From a checkpoint of a small image classifier: held-out accuracy 73%.
Rows from block 11 of a small image classifier, named by matrix and row number. Rows with one number belong to one channel. Each number is 500 + 50 x the weight over its row's rms, rounded and kept within 0 to 999. All counts start at 0. Numbers have three digits each.
After each channel's rows are labels from the 100 images, of 14976, where the channel reaches its highest value: "responds to" is what is common among them. Only what is clearly more common there than usual is listed. The data: Sentinel-2 satellite tiles (TerraMesh). In brackets: how many of the 100, against the usual share in percent.
# convs0: first 3x3 conv (model.blocks.11.convs.0.weight, 256x256x3x3, each kernel summed), inputs 140-159
# convs1: second 3x3 conv (model.blocks.11.convs.1.weight, 256x256x3x3, transposed, each kernel summed), outputs 140-159

convs0.2:504526438573529495574518517559466450580515559500512507557515
convs1.2:539463534469491465427544543605485495569544549397531556489547
responds to: clouds (54 vs 15.5)

convs0.3:500560416560482539570540523551499446587512516499501519549537
convs1.3:519493539445483477401547549571539471563562504417557595519498
responds to: water (90 vs 40.5); main land cover: water (58 vs 11.2); clouds (34 vs 15.5); flooded vegetation (29 vs 10.2)

convs0.170:453503512526589459537553529559403421498490603446479468571498
convs1.170:475429554420474509437524520546499543585557531438499483520570
responds to: snow or ice (47 vs 20.6); clouds (46 vs 15.5)

convs0.21:513546514407473550573688645560498479486583586521487467528467
convs1.21:476558548479473602478585573533579493467573542537543505450476
responds to: water (92 vs 40.5); main land cover: water (84 vs 11.2); clouds (35 vs 15.5)

convs0.223:482578502549543474566461474509499424584438505551490529568440
convs1.223:532500504452423512508527533637499584592531561578553436529467
responds to: snow or ice (77 vs 20.6)

convs0.137:551526467565472469550527538567443429594525499481472433551533
convs1.137:556482549467519460459547524576494513547570571369569505517544
responds to: clouds (61 vs 15.5)

convs0.12:541579520506509495531564567558510470516502513537511512564485
convs1.12:544540557419540510515520514555595461513550551543556491532534
responds to: water (85 vs 40.5); main land cover: water (70 vs 11.2); clouds (50 vs 15.5)

convs0.135:521543426477469556564611587572543472473581556538525510500471
convs1.135:494559475483481523455589564513614471480553522440537554453492
responds to: water (100 vs 40.5); main land cover: water (97 vs 11.2); flooded vegetation (28 vs 10.2)

convs0.53:450582503476490486561502532523475516508490433594477517529458
convs1.53:533533580479515422510563558537604517609505565552521554452565
responds to: trees (98 vs 58.6); main land cover: trees (92 vs 19.6)

convs0.93:552521448594484484551549553538444412594499500498477458555562
convs1.93:570448553483511461448562560582495529543556547369567528501523
responds to: clouds (86 vs 15.5)

convs0.10:562464540523481537442483497572453507513515434436444492578522
convs1.10:542512578468509541493496492549509543498578526443521538515551
responds to: clouds (81 vs 15.5); main land cover: clouds (48 vs 2.5)

convs0.222:439570542434502509557476505517469505518517396586474513529452
convs1.222:547510518472510393522565566503537527533535574563535524442549
responds to: trees (100 vs 58.6); main land cover: trees (94 vs 19.6)

convs0.145:469507522539580453543541523567410454520508608482497455559517
convs1.145:489469558429455495471520532561496540603551536429500480519569
responds to: clouds (50 vs 15.5); snow or ice (42 vs 20.6)

convs0.243:497494503580557483525568554526445437530496549457466415560563
convs1.243:572444534493497450453558553564495530499552537381552548494555
responds to: clouds (90 vs 15.5); trees (90 vs 58.6)

convs0.142:461531486567562465582550529576407457542495593498486449544515
convs1.142:509457532456445466448530523591464530599546546405510466519569
responds to: clouds (54 vs 15.5)

convs0.126:516548435527465572548625626565521476491555509524514517514494
convs1.126:474567511506464577446579570541537475507579504453532511446491
responds to: water (100 vs 40.5); main land cover: water (96 vs 11.2); flooded vegetation (31 vs 10.2)

convs0.250:501552440575541489572553553506414418578432542512520511592507
convs1.250:479420511446440482421538573587488550550566500528503423531500
responds to: clouds (78 vs 15.5)

convs0.204:488581483473493544551526509563514503503522526526487518563493
convs1.204:450540526455474582478490487557589451471603462475492537517441
responds to: water (94 vs 40.5); main land cover: water (87 vs 11.2)

convs0.50:537516568538517408520455477425548608548466520536560500607462
convs1.50:498602522590525450604513511481581557560420526561464497544504
responds to: trees (92 vs 58.6); clouds (91 vs 15.5); main land cover: trees (84 vs 19.6)

convs0.9:487556542527500607510504530535491523482494463510497522545498
convs1.9:539594532498554521640547546534585558556597531531553538441525
responds to: water (96 vs 40.5); main land cover: water (90 vs 11.2)

convs0.68:512566429536485547591546512559512462588511505511513530547508
convs1.68:518512542452471481405548536587537483570574537428548553541500
responds to: clouds (54 vs 15.5); main land cover: water (30 vs 11.2)

convs0.121:536582449518500567572556563565536501523559509554533516543497
convs1.121:509505542462481494412593607580578444579558539442512547524477
responds to: water (93 vs 40.5); main land cover: water (82 vs 11.2)

convs0.20:545507500571559494539561546482448401544472534465479467453552
convs1.20:529485524461475517477539545581489515490620512427524505505517
responds to: clouds (97 vs 15.5); trees (89 vs 58.6); main land cover: clouds (27 vs 2.5)

convs0.19:520534411442468572556603591565533437495573554530526500479467
convs1.19:506540522486502533476564554524594502490549514506539537437503
responds to: water (99 vs 40.5); main land cover: water (97 vs 11.2); flooded vegetation (27 vs 10.2)

convs0.173:497498482579571500526567556538434386499457555447472442566545
convs1.173:542420539492487483424558556569511540482577513399537515510540
responds to: clouds (84 vs 15.5)

convs0.30:507558444526469581570583562577521463534539558501507499483495
convs1.30:472519548517437589402525528583514495513589490467522505479472
responds to: water (84 vs 40.5); main land cover: water (62 vs 11.2)

convs0.143:505537546513501614494481512516501505476496447511510553540493
convs1.143:476571514525569515572509495533518533506600522513539516523576
responds to: water (98 vs 40.5); main land cover: water (98 vs 11.2)

convs0.112:582506506553474483521527529554455446573508436463470454605531
convs1.112:526459563447488527443512508565494535539603555421524490512545
responds to: clouds (67 vs 15.5); main land cover: clouds (26 vs 2.5)

convs0.114:480565493567545494577506518524467477554433531570523538631473
convs1.114:526500510475464452504521533592497565573528572551508461547518
responds to: snow or ice (49 vs 20.6)

convs0.111:518550415477455572561604575555541465482575555547529508487468
convs1.111:504546493480492532454587567515608482480553518471538545447498
responds to: water (100 vs 40.5); main land cover: water (97 vs 11.2)

convs0.64:470584446545506552589492485506530540602531534547511550542539
convs1.64:538476484512499417467551569579496452581530543451529572496507
responds to: clouds (64 vs 15.5)

convs0.55:543455579503575425444395428437549462460522536487537540588566
convs1.55:521469556485487524517552565506556555578528519584566413481553
responds to: clouds (72 vs 15.5); water (72 vs 40.5); main land cover: water (49 vs 11.2); main land cover: clouds (32 vs 2.5)

convs0.175:498582529500489552521546547540499542497513482532496532544521
convs1.175:564521558450488475482567557551564436577604536507584536513514
responds to: water (71 vs 40.5); clouds (61 vs 15.5); main land cover: water (50 vs 11.2)

convs0.165:482573445556516565584510513531516541576521529515516528563503
convs1.165:544417517449474469386545552602510447588550543385509578491508
responds to: clouds (55 vs 15.5)

convs0.86:539567528490550493516587583557509463503507533535497518556481
convs1.86:548525584434540546528508505526554463553568537528550457513501
responds to: water (81 vs 40.5); main land cover: water (59 vs 11.2); clouds (47 vs 15.5)

convs0.120:556518475469494556510596582564538430494573566501559540466504
convs1.120:518549536505510522534544533517546523498546534548547525430507
responds to: water (90 vs 40.5); main land cover: water (87 vs 11.2); clouds (57 vs 15.5)

convs0.60:479574497524477541545479495524544566543555479540507526504530
convs1.60:553534562494543390525535515530547517564474560505557569544522
responds to: clouds (64 vs 15.5)

convs0.198:490575421552491564593523519572515493581529528498533533515522
convs1.198:508492523468468458384528532575530448572544532425537565515511
responds to: water (76 vs 40.5); main land cover: water (48 vs 11.2); clouds (37 vs 15.5)

convs0.11:511581473490506521564543523557526492508526533522496524570516
convs1.11:465551522446452560494500462564583450475601499474516523539449
responds to: water (91 vs 40.5); main land cover: water (83 vs 11.2); clouds (44 vs 15.5)

convs0.8:510577536539483544531485500540495532537489482528506515558482
convs1.8:537543534387519465583548490537612495587576566562588533503523
responds to: clouds (56 vs 15.5); main land cover: water (35 vs 11.2)

convs0.161:441586507459487502560500529521470482550487448597474515536465
convs1.161:561521575468508419500562556520600519613513557565536547428563
responds to: trees (97 vs 58.6); main land cover: trees (82 vs 19.6)

convs0.65:522479540496529462479504530554447473497543500449455445547492
convs1.65:493449555435488506439537523544482523548587539410523476514569
responds to: snow or ice (58 vs 20.6); clouds (41 vs 15.5)

convs0.188:439573533456468501564483505526495572530503460591479465490460
convs1.188:528543547516532388525554575530569518553481548539512526434563
responds to: trees (98 vs 58.6); main land cover: trees (96 vs 19.6)

convs0.59:493571539529505564509510537535488519497484470504496518547500
convs1.59:511592501440556500641532485540607481613579526575584542489528
responds to: clouds (47 vs 15.5); snow or ice (44 vs 20.6); main land cover: water (30 vs 11.2)