Weights of a small image classifier.
Data: trained on Sentinel-2 satellite tiles (TerraMesh), 8.0 epochs.
Rows from block 9, named by matrix and row number. Each number is 128 + 24 x the weight over its row's rms, rounded and kept within 0 to 255. All counts start at 0. Numbers have three digits each. After the name is the row's rms in percent of the matrix's.
# convs0: first 3x3 conv (model.blocks.9.convs.0.weight, 128x128x3x3), inputs 88-95, a 3x3 kernel for each
convs0.0 079:143156155144154145150154144143156162153158155159146158148146132136143140148144150144157153155139149146140143147151141149146138154152150162141153150148147160162163141141147147145156146142154158166167146162164161153164
convs0.1 081:142138153148151147149155146140157158154161160153148143141144144149145149151155142162140146158156143150165147128132144149142129139137133153159140152147140144150141147158147164145148158151161150151166166162165164165154
convs0.2 082:150147142143139153146150142143146154135136145151157140140154143137150143148143147136152142155150147142140142126144130134131144131138137151143148154144140143143154136151140148137136153143150161155154167153169151155158
convs0.3 079:142154133140145147149151138149148154150161154136155152137144152141141146146142133139149139137152149142143143131144142151138126127144144141143151155156148156146143142155143157146134158138138162171165154171157163154165
convs0.4 083:136148143154158142141137153151150148142142150151151152146144143143144161155158142143141145148146158146143136141133149143148135140138138139153159152144140150156141155139147151149147143160159154146164166161150165152168
convs0.5 090:149160158155154153150158143148144145151144155140143143138139147151152140138157146150142151142156157154141141144141138145139148150139139149155143148159154147164145142153148142139140157153146169169161170156171153151150
convs0.6 074:158159150138156151135149146136154155129150150141140148140153160163165146145153146148143148155138133139156152156146144132140137136147137149144148149156147151160148154155147154139157148141156149165162160153166165164158
convs0.7 081:142150161142143150144154156154149154153144146150156142150157154154157141153152158165154144147147149165169163145145149143141139138141151154141140154156153142150146149157153149144144138152145146149157155146146160165155
convs0.8 080:159147153142145142149152144158140150138151148144148141130137132143147136145148147150146138147151153144150153132135144137152134149145136138139155144149139142144154158160145157143150157154145159165162170151173166169157
convs0.9 073:157155152140151155155152144134142159147140139142155147152139141147150158150158134146158146155153164148165146144139153151152145142141151131133135144138148134138143154142142149160154155146159158154152154172166153166159
convs0.10 072:157146151162152150162144144143156143143139151140161146145143145138153153140152139159157137153139154159153147136134129136143143137152145140155151145141156158153145129137159137155162144155147161147146151150168155156161
convs0.11 088:147148154147142150145154149151144140149152144144156145148154140143151144147148146150146137142152141143158150138132131149144134144150142147151154159149150157159151158153144150143145155160144157149149157150152146156164
convs0.12 084:138146152152147150151147139145147150145138145154154160141152136145139140143156145148141151137141148156140142153144136145147155140139145144141136154142137159158142151153153138150146157155142156163165169160157156159165
convs0.13 086:135144149150157142153147139143141156145160141144145148140145155146154144145149155137143154143142150150155147148134142131132140141132140157150146157146159154142151142158143156156156150144155146155164167159158154152152
convs0.14 077:143145135142145158146147152155144155139159154140142139137136138140149145140142147156156154146142151151147158143148141150141151145133147154149145152155154148156142148142140153162158152150165159140153145158143163147150
convs0.15 078:147156144158157143141148146152143162157150149154144155153149137148152135151141149141144148140142158161151151152150141155146155135149147129141133130146137133137147137141154153152148145136135154151159160160146145156158
convs0.16 073:152140144150157163150142164136155150156161157157156148146141140150139136147152131145141148134154144150153143133146138146136150149155134144143138140151146148145152158143140158160147150161158155167164161164157156166158
convs0.17 077:155140141148136152142150134157141141162147152161152143147155146147139151152154144153152140148162152146159147144130143135145137132132129145142161160157161144159149149155154145141148145159141163154166166167160164149150
convs0.18 087:149158147150156141136151134146150143150143155156145143150148140146156142141157139148159156139149143140152145143140145133135134140151134147142141150156156148146147137145145147152142157158146146150154161150156155156157
convs0.19 087:136156151143142143148148137141142156159156151153146145151153150155141154139147145159156157159146142149155162138141138150138129136141139153150157147150145146155154151143148154151142139140140153157149163163157166151162
convs0.20 089:137136146147141141141139143153153140143159144156155160145152135138138154135144151151150146148148153143148150150153140140137142151140146140147144142161149151162148137139154139158155143156140154165151154168159153154171
convs0.21 087:140149153142145157141156150140154138141145142149141145135139152143146145137155139148159140143144142151158156151146142143152142143136155152143145158142150151144142138156147146141143146149157154161164165168148159165154
convs0.22 078:149145162159161147141161160140140146152141143146152144135150147139150139135148134142146131140133144130149131146143133154148134153145131145144147135138145145138148141150136140143151158162160162152171167158175164160170
convs0.23 084:141158150143144150144142159153142151153142136144147149140153147145145131142147137135142146140136136150142144161150144162148144150146142148150135160152147150144135150157147145156145146140138167168149159169158159161167
convs0.24 373:106104109103108106106104106109106109108106106106105106111109109109110111111108113106105103104102105104102106111112113110114110112114114107107111110107111110110107107106107105103103105105105100099099101101099098097100
convs0.25 083:149156138154161142135151151159150155149151149157162158148154147133145143133131129152154152145155151141156149153148139155151149151156132158148142164147147156149139150151144150146157153141147163154156154171153157152159
convs0.26 075:146139141161150148148141142154137142155144148153160146143160152142155153155157141147157140163149161153145166134141148138145148143152134157136134143137152152150145141138140146142149149141131158159155162163161170170157
convs0.27 087:137142148156147141151139142146154145141156140156146145150139143153137148143139152140154148150144142148150144129146128147142132129135130152139137143141139140150142141143148148152154146143140155157159162171162173165167
convs0.28 088:144158144141156146148147145136143138138155151140155138152147149155148151139141148152146141149147137139148155149139153144135137137148150160146145151146142146146154154156141158152156153153158153156155159165170163171167
convs0.29 098:146149150156148152152150144151153153148152156149154159152136149140142144142153151143149163158148158145154157141141145150136142153140138148142152147143147157157154142139143148146142140152150165163154152157158150155167
convs0.30 376:106108106105105107107108107106105109109107106108108107110109109109109112111112111104106107104105103103105106112113112112111112113112114110108109106108109110110108104106105104103104107104105102099098099099097100097098
convs0.31 078:152140149152149155141145148152148147142140144140154135151156150154146146150149139134139139146140135135144139146142144159154140139154136142148152143151158156157142151143155138149154152158155171167169171158159162173158
convs0.32 090:141142154143141149145152156154149147150143147141143143133139140146145142142143134152153143155155150149143142148139146145150140137141146152151142143154150140153139141144154150153150147150143156170154152166158160164157
convs0.33 088:155150151153154156143144144138156154144146150149154143134144136143141148149152148154158147150143145155156148154146145150149136149142134146144139142158155143157158141159144142158147144160149162163154145163154149166152
convs0.34 089:154155136154156150160142159148137151146148153142147146150145149146147153133151153157139144153143145148150158139136148145135145148137148150150149147155146151158154146143153141153150141155152160153159161164162167159154
convs0.35 090:145148153153146137154157146159158152154147146149153160140148139143141136138147141150144156144147154153152155155141137143137138154152153134148137145138137137155146151149148137157154140148154151159159152168166150158167
convs0.36 090:144137138150155140141150155137144141157147151149141160148144152157149143145158146147152141159157151141151153139143147143139137146146155151146147154146153157148143148140150142145139149152148154164146161154166155167165
convs0.37 090:157148150143149150146144154151145147157155146146157159152143136148146140151147149159149143151150154153154152146150134148142143145135136158143151146149138155139141147149143156145154156141155151161154159169151153165162
convs0.38 085:146147157146155151156140154149155155142138146140154156136157151150145157145159138165153161155151147162144156143139140131146137147135133158148161150160154148157146137151151142145153158162150156154149159152149156165166
convs0.39 083:146141142138154151139155155150152142137145137152156149158159159142153161152161140138138148155145155148157142144138141143139133147145137150143143147144157161154147135150139141142154150146146154163164160169161156145147
convs0.40 078:155141147146159145150141164156136156139149149156154143150141144152136141145147148140146147158147153143136154146154143157150137149153138147149153151157152143147150151140150144138146150136151162148157160144157153162151
convs0.41 085:150152152154154158142143141158155140149153154146157151144141151137150153153144153152154149151144147156155152154135145142143144142157150152130129146144141136147144147139147142139144151147141159158162160150167164157156
convs0.42 086:140143150155142158149140141154142151157153145150153145144138147146153142150148139151136142145154149141149142146142143140144135145142137158139139150154145150148149154156142145157146152153157153158163151151164158167162
convs0.43 073:161160146159146154154156166144145141139151161137157151156140140161142140153145152133134148136143146149151152145147151143141135151156137157160153154139158144141159142145147144153137148139149136162154149142144153161162
convs0.44 084:151147147148155158145149156162162156146146162153141147132146130145152142154139153157143150148155158155144146132141138139133143147148146146138147150152145157151145138144145143158156154148149145146161156159164148159154
convs0.45 067:140135129143140147127141130136141155143152142165161161131147135136139157148152155154149152145149152147164140137144135135145131145156156138153142155152142157151151138144141144134144147141153163159157158155165173156163
convs0.46 066:155164162156148148137149132159152172157155158149135139152132130134155147141137133153145157155160140153158150131132131151141137130132143139136148159149154139150155144141155154142158159138159161148160153155169163154143
convs0.47 084:141143148154148152154143142154151149154153144155146161139142142140148153152151147156143138145141141142156147139140131147146147148148129149146158148147157160161155141141153154144145154149155160164159161148164150149154
convs0.48 089:153142148159154153159152157155153149148159148153158157141153143154142157151142146144144156145146144154158144149129140136136140143143134144149154142151150144146159144147142142145156137140150149161150162156160162151166
convs0.49 090:136136148151151146145144144135154141136144150135157141139150147148151139148153144144152143155146152150146148147141143135149151149153140147147150155158148156152149146143152149139144149145159149164164155159152155169161
convs0.50 077:131153133142146149144141137156157150144143160157159156135150132148152140151136134146155137146139141132146138154153154136140147146146135143140146154152149153139138132136140142139157152137148156164162164148165165152149
convs0.51 081:157152140148145143156141152141139149144142158142142140151141137148143141137151135154147155145141142144146148156152139139140156155154143152153146153154159156150163148148153146149155151150144166157169162158169175168161
convs0.52 071:136152152161161150154159135148160152153143147154153140155148158161154139158163156148140144155157157158144154131143128132146133130132133153138155146158164140142158141150138148149156134147146155167158144159163145145164
convs0.53 082:139146161144151152136138148150149140151145156146138159158153150148154152153149156154142146160155154154159156135135135153141147145138138138156154154147159136155151152143142156157156144149148158144151145164164151150157
convs0.54 072:135140133135137156155143141134150136144135144146142140158149157155145145150150147152145151151152159149152154131134129150137138142143152150134145153140150151134142146152131136136142139147151170167155151157166164166163
convs0.55 072:149150145140159143147147143125142150147158144132152142136152147150141160151151157136128136131146129134151130141158137137140147151144150155154151158156152171157161142141148157158150160147147161148153151160172149165160
convs0.56 085:139137147149146151141137135142160145146155154142152148137143146145145140140140145147152140152139139150146140128140135136141137139127124153147152161148159156150155146155140155157147139154157155163154152147166154162165
convs0.57 088:160157146156146151142140145142158148152146152142159154149139155139141142146155146151157155142147149142142143141141138136139135138136145148139154139155151148145152150145137145142147151154141162159162152145157145153156
convs0.58 088:153154151148142143138137146143149145152145154142143155137144149145149138155154150154156156147147142148146157144143134140145140144132147143159150161151151155147148148152155146160144155142156157165163163151148148166162
convs0.59 080:157154148140152148140141154152146153151136143138151143147151141143156141154152143154142154152153156158143139150141130130142143146129137160162160146152157142151160150143153143151148145160155167169169172165156163158152
convs0.60 086:147150151155161142148151163140140150156146137153144142153147144147140153139152136133153148138149145138150141143135143152149136144151134153153158155145145150151160154148149156142160145153156159148153154168153153161154
convs0.61 089:150143148150151145149144156133138149147137142149157148148142141133147144149137139144147139146147141143153157144151142150148138140144153151148145148142139152150146142154156147147157162154158152150151164156156164167164
convs0.62 094:146143155158156153154140152143147147151144149154140148155155158140153151156147147143141145154160146151147142149147138152154142148153146147151147149140142162141147149149151157143155153153155166162148156152157160160155
convs0.63 086:148163145147149150148162145150155153159144161148159153151148152149141149138143146144142147152141143138158142145141141137136138138146135151161152151157164152162166136152152147156141145147151153165153152159165158166159
convs0.64 085:151147142154146140144147152143132135151140157152152156146148143147152147140153153143151144150157141151152140149132134134138140141137148145146144147153157139145154138139142138140137139150141150150154160167164148159168
convs0.65 086:153143142153158143138142141141138139138152154143144156143143154143144149143163141139141141138158141152148141147137143139148139132142136157155161149156162166154165149151140139151141143138155160162147152164160158149152
convs0.66 077:149163151156146144141143139151157157146149148154159151146138153150151142151142157146156145153150144145155148148136129142148136141135132156147145155146139150154145131146139148144152148144146162162155172165150149151155
convs0.67 088:153140147159158148148159151154143145146143144149149160136144147150151136140146136153158142153152152143156145135151143138133147137140135148151142143136135149154150141142138151140156151146156161155158165159166159164163
convs0.68 082:150150138143146150154142146139136140130133135145149144137151150139143150142155148136138137144152148134154136147154141143155144154139150164140151160140134145143143150146153153134152144139149157149152156155159154155168
convs0.69 079:159165161164157152160148162147148136155146151152147141153156142156143163151148145146146146155159159141144145132132140148129141142150144154141151163155139160148160138155148140139152141136140157162162167165155155152163
convs0.70 081:147138146143153159145162157153157166153146159157162157151150135146155136141148146156142148142161142150146148148136129145144145136130135150151145150154142151140140145147139142151146152155152153146167145156149156165155
convs0.71 085:139145147151141145143152137141146147150155156144148144154139145137143150139141144154149148156159157140154141135138142145133148149149134154145148137141154144153147140148155152160148162146158155151152164151159151153157
convs0.72 076:144144151143148144158160149156155145161152153161159159150156146153154141158160135144160142148143154144165163149135143130147140146143130148140151161158161146156146150144152145144138160155149167151153154148157149154154
convs0.73 077:141143151149141157153155136152146134141145158152139138138150145139146137157138148149151153152151150151151140147129125135131133128145126143132137149146154133148145141151151140148149137150149153158168150156170160151150
convs0.74 076:149149152159151149157153137157138144154151153145140159141139155151141160152156148160137141153149148157143157153140133150128129136133131146134131134148142129138144150155144136143149154147139169161160155166152151166158
convs0.75 082:147138151154140147146160156146147143144146142147141138146161152151151163158152146146152150148152144145151150143139144153152144133141142145160155150144154161164165136135149137139144142142142168154161159152151168162165
convs0.76 069:149151145158153159150160149140158151144162161151149155156139146139145147157143153147159144150162160140148164138144150142138131150145142157150148153160160142156160156161140153151152140145148145160164149152151162152163
convs0.77 082:139143145148158147136151156152158148149144163146154145142145154152137139149138146154151152144153136156143154154157153149142145137147148149155139147146150143147148153144152140154149145146153171164158168170168170170173
convs0.78 072:144156130160142135148140133145145149148146147138138131143141165143149154144142143147143152141161152151151138146145151139134148140138130137149132143136144148144138147146133166141145150155155156158160171153173153160149
convs0.79 095:151153155154159146140141143141138139151150147151143149139137140149140149145150149152139153147151156143149144137128132148139144131141137149136140152133136142146150137147150141142155142153149165162165158152157154154166
convs0.80 084:149143140144154137147154134137131143136142136151138155153153155144145151147154148133139148135145141149147154134140139135130144145137144159148153151152150150164148138147145137143150142145149156161161161158166152157152
convs0.81 073:148138154141155149147145137155140142146150143145149149141134142136139133148143149150159139150158156140159157148147128130143139139141137140155139159159154153156157136148155156152157138143140166148170160167157154161172
convs0.82 092:151155157151145150153148152153141148146156162158161147155156154141155153155147143148152139154157154157148148133138137132146140140138141152149144154149147159144157156153149156148146147143155146159156152151168155160158
convs0.83 083:145148147155142151153144158144153144144157158156146151140151151148157148150150155147149152151141150142145142134134138148136136149148132149149148142139153140156148154158139154141149154146141158158156153153149152162155
convs0.84 074:154159157153159158161160149162145160152158151153140143140141146141143152142138157140149151139156161153149157153131142142133142147152138151151145134135133141137135137158139151148152154148137155149152147143157151150148
convs0.85 079:159153144148151144154167158136143150157160154162156156138158142151152143147145149146135141150138144159157145135139146137141131141145147138155137153162159146143142142157161158147158159160165140142154159159150161164152
convs0.86 083:141147156161160149151158141146142140142155141145151150141140148143144153144138150144141155141145158150146139141150144144140132137150145151149153148141141146138144153144138151156147135137151145147158147161167158159153
convs0.87 374:108104108107107107105106105111109106107109105105108107109112108109111108110109112107107106107105104106106106111114112113110110111113113107106108108106108108107108104107106104106107106107105101100100102099101100101098
convs0.88 079:134150130145155137134154140139151145139145157136140138144139159138152152152154144143157148158158142151153157136141132146135136138141144137145134154144142149139155149147138149142153140144145166161163166156150160161168
convs0.89 080:152161154151147147153164152142157150152145162144158150138153156149156139148143145148150155159161150154156157136144152152157138155151156161154153166156157150167160141138142153148150154148149141148153152156156157149148
convs0.90 087:157146144156145150152144154152148143156157142148147154157148149156153145157147160153146136137151133146153151139137147152141135137136152152153148151146142155154158137142153141143146145143151161151170163169152156155169
convs0.91 092:152158140144148138149151147147157150156151159150157149144145156145146139147153153153160160149158145154155147152143135145147153155146150157150147151142146148148160154152143158155154158146162161146163164151153157148161
convs0.92 078:151154136152133138149156154158140146148150156149147142150143141136144136133137143155152151159140147153147137145145131154147146138152143141142140137146138152132131136137146136138140143150139158167158170155155173163151
convs0.93 094:146151154137138147145154141150141156153154155158141157137148151154154149146151151146149157156155154146150146138151145150153136154153149148146140152154154160142146153155141147150159144154146163157163167155163153160164
convs0.94 091:147152143139157150143145142146145154142157155141145144138153139140150149142147141151149141154153147158153151144135149153139141158145147146146147144146155142149149149143156149158143158146146150161158157153156158158168
convs0.95 086:152152153147151155153152144141161150144156144136155150157149155157145149150147153141157146158146150142153160142133140148135150139148150145140141158152153160144160153143160147147156159157148156150162159168167149164153
convs0.96 088:143158150153160139144152141151141148143145158148150156142142133145149142150148141142139137140147152143151153139152153141137142138142142140150156160157153156154149153148153152145160148153153145163163158166165160166154
convs0.97 087:138149156149160145157144142137154146137152149148142149149142145140146154136151152147157151144154144153150145147146130135151142133141129154148149139152151140156151151137140138140149154141143154150157148160162159151158
convs0.98 085:139152145155146145152156144137149150143148156148143153152144142141144154145144144145159155150144149146148158138139139145144138139138133136135133134146132150132151142157154148155154156144138148157155147163167152155152
convs0.99 086:151152152144145145145139143154139146143153146141140159137143132137144134145148140136151141145153143137148146134138142139134135146135138149154143158149149147153150153152137149152151141155154154156166161162159152166166
convs0.100 091:139152155143141150155142158161157161145153149151143158141146130140147141150140141152141148156155148151144158134139140146142135147133147154140141154139148151154138140149152154155157142144146151163157163151161151164158
convs0.101 089:136150148157144139148151143143154158150142158162147145148151149156142148150154143159145151160157142156153161134141140147146143141140130152158139147149140138144143149140141144148150154147155159170160157153151161157162
convs0.102 079:146144154138145157148144154152149159141145143161144156148158153152143161162165152161144141164156152151154163147137131144153147152136134163163162159150147157168147145141137158140144137150141147164167149151155163166171
convs0.103 086:138152153155147157145158146138160149155146159153146141142153158159144141154161152146145137153138145142154145141145127130137131129139135151148155159153159161161158144147154146149151149157149150164151162161159150152163
convs0.104 076:142150155135153143138136139147143143143154154155158152136144132141139149150141146136133153140136135140149155141144138140150154147153146146155144146142148140147140148144138156144150162162164147160161155151148170156167
convs0.105 084:150142141147159152156159147141139145138143156150139146148141138139143151135151143144156151150144145150144144145137127139138144151154138145144148152152152146143147135146137141147147145133149157153170171168170168159155
convs0.106 082:161145143151140142155157155154155148141147147156146141145158150152160160136154145166153154150143150160155154141139138143149138139134128147151142151135152142152145154152152139145144134154148146153150167150157159158167
convs0.107 069:149144140142156142139142156130154145147159150144148139163162145149143158153156159159141151141166152148149144155155139148156147157154158146151135139157153143142139150150138154144143151144140154161150161149142144151156
convs0.108 083:149149143151164150148151156149154147140148151145148158145149146153153141153154139142152144154145150148144155139144132139150138147154135160154149148162153154146151142157150146147160158146162163155151162164164153154158
convs0.109 076:155159156150155153144139156148149148150142166157161157133148132144147140142146147147149157146156158141153156142152147150131130147134129142147142145139131132145140145140152160138142161154153150151148153159167164162168
convs0.110 076:161160139161161144151159158139140148157157160147160138147145147153142146157148147151142145132147155152145150149134137149147131139153154142146151148153135158144136153149140158143145140138148156157152164163157166151148
convs0.111 079:138136137129148140126136128141144160139162152150152159143149141153143153147147153153157146145148153144154155131146140137129129140151146161149153151156161146159149153146148153156157148156148147147161161156164164157165
convs0.112 084:138154140150140143142152149150144156155142145148153147144151146148139154137157152159140155156150151140137144135151152147141141135129147150150150156158155155149158142158164151155163146151158163151162158155159155163151
convs0.113 084:146153134151151150145155145153149143156154145146147140135148153149148149135151135155142156143153142155148140145131144144147151147154154140147154158149147152150147145157148146139156148152146159153158164152152164154151
convs0.114 094:154153153140154143156145154143152146150157160149148154142152150152143150138146154144159160150144148156147160140142130139147141134136138143152144139148140156153153152139139151138151139139156158163151163168167154158152
convs0.115 070:144149147158137144148152136153159157141151150159141163131142153144143128146136137138137149157140155147162159139133143136152149132130136140152137157136149145135153132154154136159159144144146151150155167158161165171151
convs0.116 091:153135131146140135144148135145149151155159159141149139154140151144154149141142140151159145153151145160143149140153138143145149139144151148157153157154159155147159142139148150158145135144153156162169156159156164168155
convs0.117 087:139158149154153145152155145145144138148138155146156154158141148147145144156156148142148149151155136149149137132148143150143147147148128149144150140143151151153140150152156146144150157149143154157149168161168164163160
convs0.118 086:158153140154159150150153147133149146151140151146137140146143142151150155157145149145148144145160140142148142150147144151135137134149139147133148134139141147147154145140143151140153158145142154158159171161162169161164
convs0.119 085:158142144147160146148147142140147155151159160147163156142145154143144146156148153157149147145154153156148160129137144147144142135151140146149152153142143150147147142145139146141159139145147166161161163164173165155174
convs0.120 089:145151160150147155158159148147151155152145162153156147139149142159145142148146145145144150162163159158161144147136147134133148151144135154153140152159154150157157140151149148157148159152146145146157155153148151150163
convs0.121 073:141134139135145139144143146159166149160159156143146146138140153142143138154135142158155146161140140143155153140155135142140146139148147155149151152155148154163155141143156157138150157148156150144154167164150166160146
convs0.122 081:142143144145153138141153152140143138154151147148149155151148154155154141145136152135135156142142161148141161158149152150140149154144148138153135138141146150149153150143136133152138141138154152159164153163157162160173
convs0.123 091:152152149155155140152149146152138144141139155135139151139149151146150154151145148152150146153140139149142138146141148142139143152149139155151146160143152144144148151137143142147144143154145160150158166159165163156156
convs0.124 083:142139156150147139143139144151154161158147164140158155140151147146150139132142135154163163160155155143152148154147142149152150151146144140151139155145136146157136136138140139155158157145140148147166167152170151162152
convs0.125 092:139154147150148156144140142142141153155156158146143140149142148145153150139155148148146147141151154153145160150149140147141136152138148150161160154147145154146151147150145153145147143151152162150167163154152161170159
convs0.126 083:140159150144142156154152153147143143136154142136152148143150145159155141149144151139156151151155148155139157134141145139132145146129141141150155145141156154151152152158142147141152154140140151161169155159156151155156
convs0.127 081:159148146153158153148150142139139157156155157145156153144152152146140151154141141154137144143151143148156142153137153156137157143147140151136142141156139154140150144152154144149146139146143149163150165167167160171156